A small image inpainting model, trained from scratch.
Model: 2.91M parameters, 32-pixel images, arch unet.
Training: adamw at rate 0.0019, 20900 steps, batches of 384.
Rows from block 8, named by matrix and row number. Rows with one number belong to one attention dimension. Each number is 200 + 20 x the weight over its row's rms, rounded and kept within 0 to 999. All counts start at 0. After the name is the row's rms in percent of the matrix's.
# v: attention value (model.decb.0.1.attn.v.weight, 128x144), inputs 0-143
# proj: attention output (model.decb.0.1.attn.proj.weight, 144x128, transposed), outputs 0-143
v.15,094,221,200,226,213,186,200,200,191,236,200,200,219,200,189,200,245,191,238,177,180,200,179,229,189,198,179,200,187,215,200,179,200,169,149,185,195,184,200,165,184,171,200,200,185,224,161,200,200,200,240,201,152,206,198,200,233,168,200,198,193,210,195,192,248,216,216,225,190,200,168,181,200,168,200,222,200,228,161,213,191,197,168,200,200,200,186,193,200,200,200,190,200,182,199,191,190,202,232,199,212,208,200,208,151,200,215,200,233,211,219,191,200,214,206,200,200,200,200,191,211,254,216,150,214,200,169,186,200,164,214,185,200,162,232,157,214,223,219,172,213,200,200,200,200
proj.15,093,200,214,167,200,186,194,200,207,210,200,227,216,188,172,200,200,171,180,207,212,200,182,214,169,181,200,211,232,191,192,218,200,219,172,225,208,213,189,228,200,241,200,200,220,167,233,194,210,185,192,200,250,194,212,200,237,183,185,225,213,178,200,200,225,200,200,212,200,195,200,166,186,200,154,244,198,210,200,200,229,200,200,201,240,178,200,221,222,182,200,217,177,227,234,206,233,181,172,200,224,200,246,233,162,200,160,200,211,215,223,186,223,200,200,200,177,228,187,190,210,225,200,214,188,200,211,235,183,244,211,178,200,184,251,163,200,215,184,200,215,200,200,189,196
v.16,090,188,200,188,208,200,234,150,200,249,200,155,200,212,190,200,251,235,213,167,188,170,170,200,176,200,212,200,200,186,200,220,223,223,189,182,200,193,200,192,206,219,182,176,200,238,211,211,200,188,216,200,165,172,193,173,182,166,183,188,184,163,217,185,200,200,187,200,208,200,168,213,200,200,188,186,168,205,200,216,174,151,166,200,184,200,228,200,174,176,200,189,200,200,200,223,191,209,182,191,213,170,200,200,200,209,254,214,186,200,250,200,200,201,200,192,221,190,200,187,190,246,178,214,181,200,165,200,182,188,226,170,209,193,200,235,200,181,169,200,200,200,190,169,200
proj.16,090,209,200,200,170,200,217,181,196,219,200,236,188,163,208,180,182,174,174,200,212,200,182,200,174,168,226,183,186,198,213,229,226,200,159,200,200,163,235,189,198,176,195,243,200,185,230,189,187,232,214,234,238,221,200,193,177,200,200,200,209,200,200,200,200,166,229,200,213,200,173,220,190,199,184,186,200,200,200,178,170,239,184,237,211,180,209,200,200,183,200,221,179,219,219,218,222,191,200,200,220,257,222,220,200,221,170,216,207,194,232,188,200,200,164,200,186,200,197,219,200,200,186,200,191,200,200,224,200,200,190,200,230,200,200,200,212,224,169,259,239,200,252,185,200
v.17,085,196,174,184,224,183,218,235,217,143,223,192,200,169,184,218,166,202,228,185,200,213,175,165,144,162,200,220,231,181,211,212,211,190,179,224,171,213,200,183,218,200,183,200,218,184,205,189,235,174,200,212,175,189,211,229,231,207,225,200,200,211,210,187,200,231,221,200,204,214,183,200,218,186,222,173,220,200,159,200,213,188,217,200,235,200,196,176,224,178,223,183,176,236,235,200,200,192,200,200,200,243,200,162,210,217,180,200,167,222,200,163,208,176,233,186,200,200,183,200,200,200,217,183,224,200,200,212,217,212,200,200,200,209,205,200,200,177,188,181,181,226,226,223,223
proj.17,086,262,171,225,157,200,168,200,191,215,200,207,211,200,194,200,239,209,200,149,193,218,218,217,200,200,200,200,200,200,212,200,200,176,200,236,200,200,183,200,200,200,215,200,188,175,184,244,195,178,200,200,172,200,162,210,200,200,170,200,223,167,200,200,207,163,200,200,200,182,188,209,187,181,200,188,194,231,193,214,200,207,200,165,246,200,209,200,214,242,179,200,200,164,230,200,172,188,221,187,200,177,210,243,200,221,200,249,187,193,183,189,171,173,200,200,235,183,242,200,200,190,221,187,200,226,179,171,200,215,183,200,221,190,208,221,200,215,189,171,179,231,191,235,177
v.18,101,200,200,172,200,219,236,197,226,209,200,200,200,217,208,167,173,191,165,232,192,186,218,200,239,187,200,192,185,177,157,193,181,191,200,169,159,240,200,212,200,189,200,200,187,226,202,210,200,184,219,188,200,215,206,198,200,182,196,203,200,200,186,200,168,200,200,172,164,200,170,176,175,169,205,224,200,200,200,183,179,191,240,200,208,165,173,200,192,155,217,222,232,200,221,183,200,252,168,200,219,190,213,206,200,203,153,190,200,208,186,187,175,200,235,191,208,179,169,174,225,230,189,200,209,234,217,211,233,232,181,218,227,212,200,215,200,230,200,224,200,204,216,161,200
proj.18,103,217,190,200,208,230,200,200,183,164,228,154,188,188,179,223,220,216,221,164,200,200,200,200,196,200,175,232,184,223,209,200,189,193,212,189,240,184,200,158,190,153,193,213,206,192,209,200,200,191,200,209,180,189,200,200,200,175,189,200,175,179,196,200,187,206,184,224,173,221,171,173,188,200,200,182,226,177,209,230,190,200,187,184,211,251,193,168,200,194,210,215,230,187,161,200,220,209,200,200,200,200,146,207,217,200,257,232,200,209,181,218,242,200,185,200,226,200,184,215,221,184,200,233,231,218,162,207,200,175,200,200,200,186,200,186,200,210,190,178,200,208,181,235,250
v.19,113,185,206,176,200,173,182,176,182,225,178,200,177,203,200,224,205,184,200,232,203,216,140,200,191,200,200,193,172,200,217,200,223,180,212,178,190,200,172,208,208,167,175,211,206,207,210,177,200,232,190,230,184,208,215,233,182,200,212,200,153,206,172,200,216,184,209,213,211,205,212,143,231,214,216,166,229,200,200,226,173,200,207,200,197,162,191,218,219,224,179,193,200,200,237,200,177,200,173,218,190,200,158,191,224,194,200,216,175,200,207,208,194,176,157,200,209,212,200,212,200,200,185,223,226,224,228,182,204,200,177,225,211,235,249,200,178,227,200,200,155,200,168,200,200
proj.19,118,221,200,200,206,186,191,212,216,200,181,208,137,200,186,189,179,200,139,200,200,218,226,200,178,230,221,200,226,200,177,167,210,218,230,252,240,214,200,211,216,233,200,189,213,211,177,220,194,207,200,210,179,200,173,200,200,165,182,194,200,200,226,179,213,209,207,195,203,212,189,200,181,200,189,212,162,188,178,140,163,234,215,200,207,238,187,200,184,200,223,200,208,188,230,185,224,210,200,200,193,222,223,222,200,200,200,231,211,211,174,182,200,238,200,172,220,200,200,227,178,179,200,186,179,154,200,212,200,235,186,200,188,200,200,217,200,200,221,200,243,210,207,181,214
v.20,097,221,200,221,200,200,200,200,190,173,226,200,162,203,200,193,206,187,200,200,191,200,222,192,226,209,205,200,200,236,194,229,200,200,190,232,187,200,166,214,233,227,200,213,231,200,255,217,200,200,200,225,200,170,200,183,200,200,203,182,201,171,200,200,166,223,200,186,191,188,200,235,200,200,200,177,180,183,226,200,224,208,206,200,200,216,200,200,200,200,200,200,174,157,177,206,248,215,204,167,200,246,228,154,233,200,205,200,203,229,202,200,214,194,171,183,193,200,149,221,220,191,200,226,210,242,234,188,200,192,230,229,197,231,214,136,210,200,174,200,206,212,217,229,215
proj.20,101,200,200,200,219,182,188,200,224,223,181,177,200,214,200,177,209,200,230,200,200,186,200,172,208,162,200,189,209,182,235,172,161,180,200,221,200,189,166,161,200,251,214,156,226,200,189,210,200,200,242,216,169,200,234,200,160,227,209,188,200,229,172,200,200,236,233,200,199,162,185,200,192,200,190,198,171,214,202,214,179,200,225,235,185,200,244,200,207,225,200,190,200,213,200,200,153,209,217,244,200,189,200,168,186,240,186,194,200,191,200,212,200,173,226,200,217,192,200,212,202,240,200,181,193,200,200,176,210,176,171,200,210,188,173,200,226,191,229,200,162,189,200,191,209
v.21,092,200,181,222,200,190,200,200,200,200,186,200,214,200,207,234,209,208,200,136,171,170,212,177,194,200,200,207,191,203,174,221,200,179,185,248,214,176,199,200,197,223,192,230,206,217,206,222,215,200,200,222,167,208,153,180,228,182,174,214,223,184,225,200,178,239,188,200,174,193,167,217,225,200,224,156,189,167,219,240,171,185,200,200,197,208,200,204,200,233,183,200,166,185,184,177,200,174,167,200,209,209,200,200,212,200,200,170,191,200,190,233,190,168,225,180,229,212,234,193,187,166,230,176,181,185,176,200,194,223,200,200,190,181,209,202,200,208,155,200,217,200,200,230,227
proj.21,096,188,193,211,224,184,178,188,200,245,219,200,181,179,261,161,200,193,224,213,200,225,211,179,249,186,190,200,200,187,200,173,211,190,169,166,180,179,239,200,219,228,236,225,225,217,230,186,211,200,200,220,209,221,242,205,237,230,200,163,196,186,180,180,200,172,200,200,200,180,200,176,204,200,200,206,209,215,219,232,184,200,154,234,200,161,200,200,205,200,185,190,200,212,200,200,215,230,200,225,183,200,229,222,185,174,219,200,180,200,188,180,200,190,200,200,190,175,234,200,200,215,167,200,218,216,214,185,173,214,200,183,212,216,186,200,208,197,200,187,200,214,182,200,144
v.22,092,189,241,222,173,200,200,210,182,200,184,180,200,184,195,200,230,225,200,200,216,185,163,200,180,200,187,184,206,200,190,186,219,185,182,160,200,185,243,200,172,157,200,200,200,206,178,217,222,189,200,155,209,203,193,185,250,186,200,200,153,216,200,217,214,200,180,200,221,177,236,190,200,184,200,170,202,219,190,200,200,184,215,184,171,234,200,228,261,157,200,200,208,200,175,211,199,200,218,187,183,214,200,200,200,200,231,200,187,178,172,187,227,215,200,232,222,182,248,234,222,192,230,200,213,176,200,215,214,204,183,200,200,182,178,226,186,187,181,156,200,200,182,182,215
proj.22,094,171,200,162,200,202,212,233,200,223,200,176,224,199,200,200,181,146,165,225,200,198,210,208,200,212,178,200,189,183,200,200,184,174,243,200,200,220,200,230,187,160,194,183,200,200,240,200,190,185,185,200,232,225,200,159,221,200,214,215,234,200,224,200,173,175,200,164,200,231,178,200,200,200,200,192,186,215,200,178,200,213,200,231,207,239,212,200,195,200,200,182,200,200,260,220,200,208,184,227,200,200,215,182,208,187,161,193,219,195,193,213,170,134,200,183,211,200,211,169,217,169,200,200,174,200,200,200,219,200,200,200,206,212,226,234,219,200,186,192,173,182,155,218,180
v.23,097,218,172,200,209,200,253,161,187,200,180,209,200,263,196,200,163,200,214,213,209,200,200,200,222,200,200,226,176,200,200,226,173,217,219,190,174,193,200,200,200,230,201,209,206,200,184,170,215,190,200,229,155,170,206,181,200,181,221,256,200,173,200,207,176,209,200,200,162,216,188,198,185,168,203,200,235,181,174,223,200,188,197,189,226,200,189,184,224,204,200,209,251,216,200,180,200,181,200,228,182,186,251,200,200,193,200,200,182,200,211,225,210,207,200,205,200,174,200,200,200,254,209,237,183,200,172,221,220,224,177,175,200,237,200,221,200,224,220,193,200,200,214,200,180
proj.23,095,230,173,191,159,235,172,200,230,183,200,270,200,200,200,224,216,194,219,207,220,184,223,157,182,184,200,200,200,218,210,200,200,216,171,223,235,177,227,187,193,200,226,200,172,200,175,200,200,181,224,224,200,185,200,200,226,185,200,200,204,174,224,200,235,148,200,184,175,241,200,194,200,197,152,237,212,187,222,200,200,216,200,200,200,230,200,164,213,200,200,219,210,206,190,212,191,226,200,200,226,225,205,222,200,200,216,200,180,202,200,205,236,232,200,200,224,181,200,255,170,216,175,209,170,200,163,200,202,163,200,198,200,200,200,188,193,200,200,200,223,200,200,184,200
v.24,091,184,200,207,224,200,200,206,174,200,184,169,163,200,198,218,209,195,200,210,270,200,192,200,221,200,237,201,200,190,200,200,203,187,200,207,187,200,204,233,200,223,156,240,175,173,200,187,222,184,185,205,174,230,200,200,159,239,213,162,198,170,200,200,221,200,181,185,190,257,200,210,167,200,175,184,220,207,203,200,200,224,217,236,212,185,191,180,220,200,200,200,211,219,200,230,224,209,225,158,210,183,200,200,162,179,167,172,200,180,200,200,179,207,225,202,200,181,194,156,182,210,213,200,200,200,189,200,200,220,216,182,161,230,209,213,177,200,197,233,179,197,200,237,200
proj.24,095,241,183,200,176,224,185,200,188,191,222,222,226,200,197,207,229,250,216,228,225,200,209,180,208,229,221,168,200,200,176,200,240,215,154,176,200,187,162,184,206,200,233,200,187,168,150,228,218,208,232,203,200,200,151,164,188,188,210,200,196,200,252,192,200,205,200,186,213,177,200,200,193,200,212,200,200,200,183,221,178,200,218,183,211,200,208,200,166,244,191,217,214,174,186,166,214,215,200,223,182,200,195,239,212,232,194,198,190,181,187,221,238,243,182,215,217,219,193,200,200,200,200,204,200,224,219,223,200,200,200,222,189,181,163,200,200,218,200,200,214,208,218,209,225
v.25,095,189,211,200,207,211,200,200,155,200,224,200,186,179,191,182,190,235,206,184,184,194,207,215,218,197,216,213,204,183,200,229,225,200,200,217,200,196,253,200,226,218,238,223,208,155,200,216,232,200,200,191,200,170,200,193,200,220,164,187,204,200,201,207,213,184,199,228,200,185,200,222,200,204,147,218,160,200,205,200,200,200,169,221,189,220,200,198,181,172,194,200,176,211,160,220,228,230,200,161,165,187,176,207,236,223,188,200,200,202,217,184,220,187,200,166,200,245,174,228,185,180,203,225,214,196,192,213,200,246,200,171,214,200,183,152,182,169,200,180,200,200,170,229,200
proj.25,105,166,193,200,200,200,200,221,192,227,171,186,229,182,218,170,208,209,200,200,216,164,200,170,200,200,217,212,220,214,200,200,167,200,200,187,154,200,200,214,171,200,217,189,195,200,169,181,191,187,200,224,200,208,200,152,172,221,200,228,165,200,200,200,213,200,221,217,233,194,179,228,174,192,251,200,200,213,179,217,235,158,243,209,164,200,214,200,245,200,248,219,205,217,200,196,159,171,189,220,191,216,200,200,200,200,162,183,200,198,200,219,200,191,217,226,193,200,218,193,200,200,219,200,200,190,200,177,220,183,183,200,216,190,184,200,259,203,157,200,230,200,227,188,200
v.26,089,187,200,221,200,171,226,200,221,214,200,200,185,229,212,215,177,145,200,210,176,223,200,221,200,200,224,200,200,221,189,190,194,244,216,223,200,200,187,200,200,200,214,200,180,206,161,163,225,185,154,204,200,200,213,200,209,200,205,172,204,200,218,195,216,177,200,181,200,200,188,215,179,182,236,200,218,211,187,193,163,212,200,208,218,188,200,193,184,231,200,168,200,200,186,157,226,200,216,216,200,200,175,200,240,169,227,162,187,173,169,236,237,194,229,178,173,222,171,212,217,200,200,200,234,195,173,167,244,200,224,246,200,200,211,214,179,207,200,206,165,228,200,200,200
proj.26,088,232,181,186,200,179,211,200,206,194,200,168,188,200,223,180,221,168,200,217,173,200,200,165,220,231,181,168,223,203,220,200,185,166,200,183,220,218,164,220,203,233,178,181,200,223,179,222,179,185,218,174,207,206,233,200,214,213,187,229,184,190,180,230,181,190,208,200,200,185,183,180,211,136,170,200,200,200,184,216,200,200,189,246,211,225,200,224,175,200,208,207,188,200,200,218,200,200,235,200,185,189,236,200,227,200,254,211,176,209,200,189,189,176,187,178,200,227,181,149,246,200,224,205,167,193,189,211,188,200,200,200,200,193,200,225,226,211,210,224,200,172,181,181,199
v.27,108,194,232,225,200,216,226,188,187,200,191,166,214,182,179,179,200,199,200,200,172,194,223,229,218,200,181,190,215,169,183,227,200,177,215,156,217,200,240,200,180,246,182,210,215,186,221,213,212,200,195,189,171,172,200,213,200,216,174,205,180,200,240,173,231,188,154,200,223,200,218,222,169,207,200,189,168,244,191,200,228,200,173,193,201,200,200,208,200,200,193,200,167,200,207,203,200,200,243,138,218,200,177,200,144,188,228,200,184,202,200,200,200,193,225,178,187,172,200,155,200,191,177,200,176,200,211,206,206,240,200,177,200,200,180,214,180,200,226,205,200,194,181,181,200
proj.27,112,170,216,187,250,206,220,191,216,222,258,187,233,209,174,186,217,200,226,222,188,178,192,163,200,200,200,169,191,194,192,211,203,180,188,190,187,200,200,200,200,173,200,183,200,190,200,200,187,228,200,210,221,200,148,164,174,225,200,200,184,209,200,186,200,185,200,166,200,200,142,211,180,254,213,196,232,186,183,225,200,197,200,185,231,200,200,216,188,200,200,216,184,217,200,178,195,205,168,190,166,226,155,220,214,235,200,206,200,200,212,197,233,200,200,200,187,224,217,208,200,164,221,200,187,231,229,214,200,164,215,183,176,184,200,218,233,200,200,200,188,217,232,169,200
v.28,094,200,215,180,234,200,153,183,200,216,200,165,225,166,197,232,222,225,208,233,200,221,200,188,166,205,188,192,188,216,236,200,200,168,200,198,211,223,170,198,185,173,190,225,166,207,188,189,203,197,175,218,225,215,213,210,200,200,200,190,200,182,200,217,144,221,219,213,200,213,200,242,213,215,184,200,200,200,199,204,224,143,177,200,227,155,232,182,174,237,174,203,245,201,233,200,174,207,223,200,200,200,200,196,160,192,200,170,200,200,214,218,171,226,200,233,200,162,222,217,200,200,200,210,179,200,200,193,188,193,200,200,200,214,218,210,200,200,179,226,219,169,205,204,177
proj.28,094,214,211,191,173,210,200,188,169,217,178,200,222,230,211,206,160,228,200,194,200,200,200,234,191,216,235,217,200,190,184,186,197,240,208,228,200,217,200,224,181,200,219,212,209,209,200,200,194,213,213,216,208,150,200,200,200,231,212,216,200,191,200,200,210,200,190,178,176,212,215,200,187,200,187,175,150,194,200,174,190,224,200,215,172,179,188,248,178,200,184,155,180,189,157,200,200,200,180,242,216,228,200,233,246,192,193,223,181,208,160,165,188,245,200,171,200,200,200,234,164,224,187,200,200,186,212,215,200,211,244,219,221,232,208,178,179,200,189,200,200,200,219,181,198
v.29,098,167,188,210,182,200,208,200,175,214,169,200,185,204,200,200,177,201,185,200,213,200,200,160,252,211,211,200,200,200,216,222,182,183,177,177,200,200,245,200,213,221,212,234,169,188,172,181,200,200,169,215,215,244,217,190,170,247,207,164,213,201,180,214,200,187,221,176,203,171,164,200,219,226,200,183,239,188,243,200,193,200,200,227,178,200,214,200,162,200,227,178,231,200,194,200,220,200,200,177,156,164,208,200,200,180,226,252,211,200,228,170,207,200,200,177,200,200,226,194,223,175,200,200,206,213,188,193,231,216,217,205,185,223,173,200,200,200,226,200,195,200,179,186,176
proj.29,091,220,200,221,200,189,179,194,163,205,217,194,205,200,200,200,184,235,245,200,182,219,200,200,200,161,220,219,200,237,170,179,217,210,200,175,251,176,181,211,178,171,200,200,185,242,175,200,200,221,190,199,222,212,173,159,182,200,200,200,187,200,200,205,197,200,189,214,227,212,177,189,179,192,230,200,209,200,191,200,171,200,200,200,212,200,235,176,200,246,200,225,200,200,200,200,238,231,184,200,229,229,215,200,208,200,216,186,212,184,163,223,228,238,146,194,184,199,196,217,168,200,223,183,218,200,200,212,200,224,191,200,227,194,143,165,200,200,167,174,200,200,179,200,200
v.30,091,159,190,200,164,160,203,200,200,217,172,200,182,200,200,219,185,186,209,180,170,224,200,149,200,180,170,229,217,200,225,216,200,200,227,219,206,200,160,200,200,226,226,200,165,200,200,200,200,188,200,165,200,200,225,197,226,195,215,169,224,200,202,184,164,205,188,196,213,200,190,185,178,179,222,200,238,241,206,235,188,200,207,204,200,242,191,186,175,200,200,155,195,200,200,200,179,200,219,187,188,230,225,200,200,200,234,216,152,155,180,200,229,218,200,200,175,200,190,234,210,226,235,200,221,200,163,212,236,215,198,200,222,210,200,188,187,217,200,221,200,191,200,188,232
proj.30,098,230,200,226,200,184,200,224,211,189,200,225,225,194,200,185,200,168,204,200,200,200,208,200,200,221,184,223,200,236,208,195,231,235,200,200,232,200,200,200,163,219,224,212,189,200,147,217,200,225,200,189,200,180,200,202,153,213,200,260,165,200,200,200,222,200,257,200,215,171,200,182,212,185,200,200,200,200,194,200,182,191,200,182,200,185,231,200,200,200,200,226,180,208,221,198,230,251,200,200,239,237,210,200,192,174,200,188,159,246,172,221,172,181,200,180,230,223,176,193,172,194,200,178,155,200,193,198,173,212,180,196,200,192,175,206,219,219,226,200,200,180,189,200,217
v.31,104,207,200,211,150,200,200,161,200,229,212,182,169,200,200,181,200,186,225,200,221,192,188,195,208,200,200,178,179,200,219,228,203,200,224,175,165,214,212,186,218,185,204,214,190,178,211,176,200,208,182,200,203,210,257,214,181,270,200,185,179,192,200,176,188,202,200,200,217,220,209,215,173,184,171,192,207,219,200,200,171,216,186,232,178,175,200,200,198,200,209,207,223,190,188,257,187,219,212,148,184,200,200,200,229,191,217,210,200,216,200,200,194,177,200,216,168,212,200,163,214,190,143,191,184,200,223,196,190,219,187,171,188,240,243,168,200,200,179,196,183,221,202,196,184
proj.31,088,200,200,221,228,205,197,236,200,200,207,200,226,235,177,224,200,205,200,200,180,200,224,200,172,200,200,200,208,200,175,212,217,200,200,220,200,183,178,156,173,207,200,171,200,217,165,218,214,200,230,237,218,221,173,182,170,190,177,223,185,195,220,200,219,223,216,200,214,208,175,194,223,200,200,179,150,198,187,145,200,175,194,200,195,183,200,195,200,231,200,179,184,160,221,200,221,180,185,215,200,221,200,187,200,227,158,217,238,200,217,222,200,226,200,218,219,211,183,227,172,200,233,158,200,151,200,168,200,192,223,200,216,212,179,200,200,200,236,181,220,225,200,175,229
v.32,092,225,200,212,224,200,183,219,200,212,200,230,171,161,194,200,174,252,200,226,200,224,215,179,153,195,174,189,219,188,178,200,202,200,232,164,220,200,200,223,169,205,203,170,211,240,178,171,167,200,200,200,200,227,200,200,200,184,200,209,200,234,200,200,232,185,168,202,200,200,200,200,169,209,200,177,176,231,186,184,200,200,200,200,178,189,177,173,215,182,152,200,200,200,200,163,172,160,200,239,157,217,181,219,173,191,214,219,213,226,181,189,210,200,172,229,200,200,173,179,189,200,200,200,166,200,187,200,200,200,223,194,179,200,228,217,224,233,221,200,202,219,216,172,200
proj.32,097,179,169,200,211,221,200,200,200,200,223,222,234,225,161,185,214,194,200,200,200,185,200,200,225,167,184,195,200,215,224,223,200,184,200,200,229,232,173,223,168,178,224,210,227,200,210,182,179,148,164,187,187,186,200,189,200,185,261,163,181,186,189,200,217,200,185,182,200,238,187,186,239,200,192,220,200,200,174,207,200,200,173,149,185,234,200,200,209,184,224,200,204,213,200,173,200,200,167,179,229,206,180,226,185,178,201,200,231,212,229,219,213,200,208,176,188,169,200,200,175,203,223,200,234,200,200,200,200,194,158,165,188,159,214,183,200,200,219,212,200,187,200,230,214
v.33,098,225,185,180,178,192,200,169,167,212,200,234,200,235,220,214,200,212,169,208,200,211,170,200,200,192,223,217,231,184,172,200,203,200,178,159,172,250,187,195,200,200,200,200,225,187,221,207,200,148,225,216,194,200,232,198,200,184,207,216,200,200,192,200,200,168,170,200,200,209,214,213,200,182,187,222,189,211,191,204,219,225,220,204,184,151,178,200,200,200,177,200,239,185,163,213,200,173,191,208,191,183,200,200,194,186,215,200,179,182,200,206,184,182,229,151,176,222,238,206,220,223,200,251,190,178,200,189,221,164,243,192,191,200,200,232,200,227,210,200,187,169,199,165,181
proj.33,097,174,200,228,221,183,215,200,185,158,200,200,200,235,221,189,200,191,181,200,200,223,188,200,194,200,234,200,231,230,220,186,191,151,200,191,223,175,200,183,185,180,184,191,221,225,200,215,226,200,151,200,200,207,200,191,200,171,180,183,200,200,177,219,166,205,182,200,200,235,234,200,196,200,200,189,208,200,200,200,200,200,218,200,215,180,200,222,211,200,230,238,167,193,194,219,191,200,185,200,200,251,168,198,175,218,174,230,234,212,200,191,171,228,212,181,227,183,213,200,186,200,200,234,200,218,164,161,200,226,158,200,200,155,204,188,239,183,233,176,200,165,200,212,200
v.34,105,200,200,201,200,169,200,207,205,178,200,180,200,241,241,194,189,200,185,172,183,200,200,200,254,200,164,246,233,188,189,250,200,162,218,233,230,177,212,182,191,225,200,221,188,200,215,200,188,185,214,208,218,200,192,215,200,236,215,188,200,183,208,200,231,200,190,176,179,200,200,200,191,200,215,181,177,200,235,179,211,223,200,200,200,180,201,219,205,200,200,189,192,161,226,200,238,161,200,164,141,181,200,171,193,175,200,200,184,200,200,210,165,200,212,176,200,196,216,210,200,155,199,212,233,179,187,186,228,200,205,200,187,195,221,200,178,200,181,234,200,247,200,184,200
proj.34,107,200,200,222,188,185,181,155,177,218,214,212,186,231,186,200,181,195,216,183,189,214,190,232,183,203,200,231,169,227,211,180,188,200,183,185,243,200,187,224,186,217,177,172,179,215,172,186,199,217,219,216,238,212,187,173,214,225,154,251,220,181,207,215,197,200,200,195,216,225,200,183,195,207,204,173,236,159,200,230,200,182,226,200,224,164,199,200,200,200,200,223,218,213,200,200,200,234,189,174,181,242,215,200,188,210,196,170,185,167,180,202,211,188,187,169,195,194,192,220,186,219,200,195,220,231,193,188,159,163,187,190,190,181,208,200,246,209,200,185,200,194,236,172,200
v.35,090,211,184,167,183,200,200,242,179,169,165,200,200,250,208,200,200,215,200,209,172,183,200,198,190,234,196,212,192,200,200,200,160,200,200,209,229,220,218,189,213,168,200,189,215,185,200,210,214,188,189,220,212,200,200,200,200,181,226,181,222,200,200,210,222,223,220,207,211,221,200,200,195,200,179,224,186,153,200,200,160,200,184,200,188,200,200,200,212,200,191,200,214,194,200,158,187,212,189,225,176,200,200,141,200,173,222,196,213,183,227,200,216,183,172,159,181,251,182,200,188,220,178,185,207,200,220,211,205,212,229,169,161,186,226,218,165,165,200,200,200,185,148,151,186
proj.35,089,200,192,212,211,194,174,193,203,228,183,213,228,184,200,200,200,187,200,209,170,212,224,185,185,163,181,182,206,221,200,182,188,197,227,181,213,192,221,214,205,194,215,171,200,235,204,164,172,172,200,207,214,217,232,200,200,200,200,200,180,174,193,237,239,246,148,210,231,173,220,234,215,200,173,200,213,200,206,144,225,200,200,200,199,219,230,191,200,200,227,200,175,209,200,200,180,200,193,200,243,259,231,200,200,209,211,200,218,200,200,200,200,195,216,200,209,217,200,200,200,235,228,206,200,171,200,200,208,173,200,252,182,181,200,185,227,213,250,166,213,206,200,200,214
v.36,093,185,187,200,216,173,192,200,200,217,227,200,200,257,209,210,200,200,190,221,200,200,186,184,228,199,229,209,189,230,189,200,214,213,175,165,211,216,189,200,178,235,185,200,167,200,174,200,243,186,175,171,184,219,225,248,172,186,200,179,200,200,180,200,221,200,170,200,209,191,200,200,200,200,217,213,200,183,218,221,185,184,200,178,200,177,241,218,169,200,224,159,200,178,197,187,200,200,232,200,215,208,184,173,200,200,183,182,209,200,161,228,225,200,236,188,164,210,209,260,228,200,216,249,212,227,212,200,208,226,232,187,209,200,189,228,182,180,200,226,203,190,177,216,200
proj.36,090,200,200,187,180,217,200,180,182,210,179,211,200,164,232,200,200,200,200,234,191,200,221,199,223,219,200,200,200,200,211,204,213,165,184,220,168,192,200,200,190,225,165,182,200,200,217,220,178,163,183,200,206,206,169,165,200,200,198,186,187,145,179,196,159,203,218,200,214,200,231,181,239,200,188,200,200,185,200,215,174,218,220,207,244,180,150,200,211,183,200,200,162,182,172,200,238,213,200,243,224,200,200,189,200,225,200,187,210,200,200,155,225,200,167,174,216,238,182,186,200,190,168,208,200,200,200,224,200,200,179,200,228,193,166,200,200,226,160,159,174,200,206,211,181
v.37,105,210,177,193,200,200,200,200,200,164,275,179,200,167,190,200,166,186,200,200,231,190,173,224,200,200,200,187,187,183,218,187,173,229,178,220,200,200,244,193,205,221,212,235,200,178,200,179,221,200,206,197,239,152,231,200,205,200,182,200,155,213,200,183,219,211,240,213,211,200,200,175,225,239,181,181,227,176,251,189,175,213,172,189,234,200,190,228,180,200,229,200,175,214,200,200,223,221,220,189,200,223,179,200,189,210,182,186,192,239,214,179,200,182,200,186,210,200,200,186,200,200,202,184,217,187,174,191,190,200,200,200,214,176,200,214,186,182,200,200,224,218,200,246,216
proj.37,101,219,233,200,179,216,168,200,212,211,200,234,172,214,200,226,217,193,200,193,213,229,229,175,172,220,178,169,235,200,183,200,182,206,212,200,200,200,245,174,200,205,178,172,219,244,200,171,191,196,200,200,173,213,216,181,200,200,191,220,200,207,184,185,187,165,222,210,200,182,189,200,173,164,232,200,236,180,181,201,228,175,210,181,200,200,200,215,208,236,171,200,200,183,200,200,200,226,171,180,195,174,229,200,194,191,200,188,216,200,200,200,180,211,173,190,190,200,182,200,217,230,200,177,200,200,205,214,200,200,256,200,222,224,231,234,174,153,176,190,200,233,235,170,236
v.38,096,209,193,177,193,202,200,221,200,200,200,210,215,220,200,178,232,155,200,221,170,211,217,182,195,218,199,181,210,170,210,200,227,200,233,200,200,199,153,187,166,238,174,200,181,225,218,200,155,219,224,186,234,200,190,216,196,174,229,208,200,174,200,191,200,200,200,200,200,176,250,225,200,216,158,245,200,200,200,200,204,200,181,224,185,231,200,200,247,200,169,200,187,193,210,237,200,200,212,162,200,200,235,192,200,176,200,175,171,200,219,212,208,200,184,200,178,190,172,236,233,212,200,182,223,202,195,214,200,220,226,166,211,200,209,200,246,229,201,192,194,200,200,209,160
proj.38,104,225,200,243,203,185,176,263,204,200,171,192,200,233,188,209,200,200,200,200,250,167,217,214,176,200,193,200,177,207,190,192,208,221,237,200,200,199,200,200,200,174,225,192,193,210,168,200,189,200,200,184,200,214,163,182,167,169,174,229,195,200,243,200,212,230,200,183,219,200,214,210,208,200,234,200,183,221,200,219,187,224,171,200,186,214,212,194,198,225,213,213,176,194,220,177,200,231,183,230,159,230,217,200,196,234,200,213,186,200,206,219,191,183,166,200,211,200,211,219,190,200,231,244,213,253,226,185,180,200,200,156,209,200,214,200,186,197,223,200,236,185,184,220,190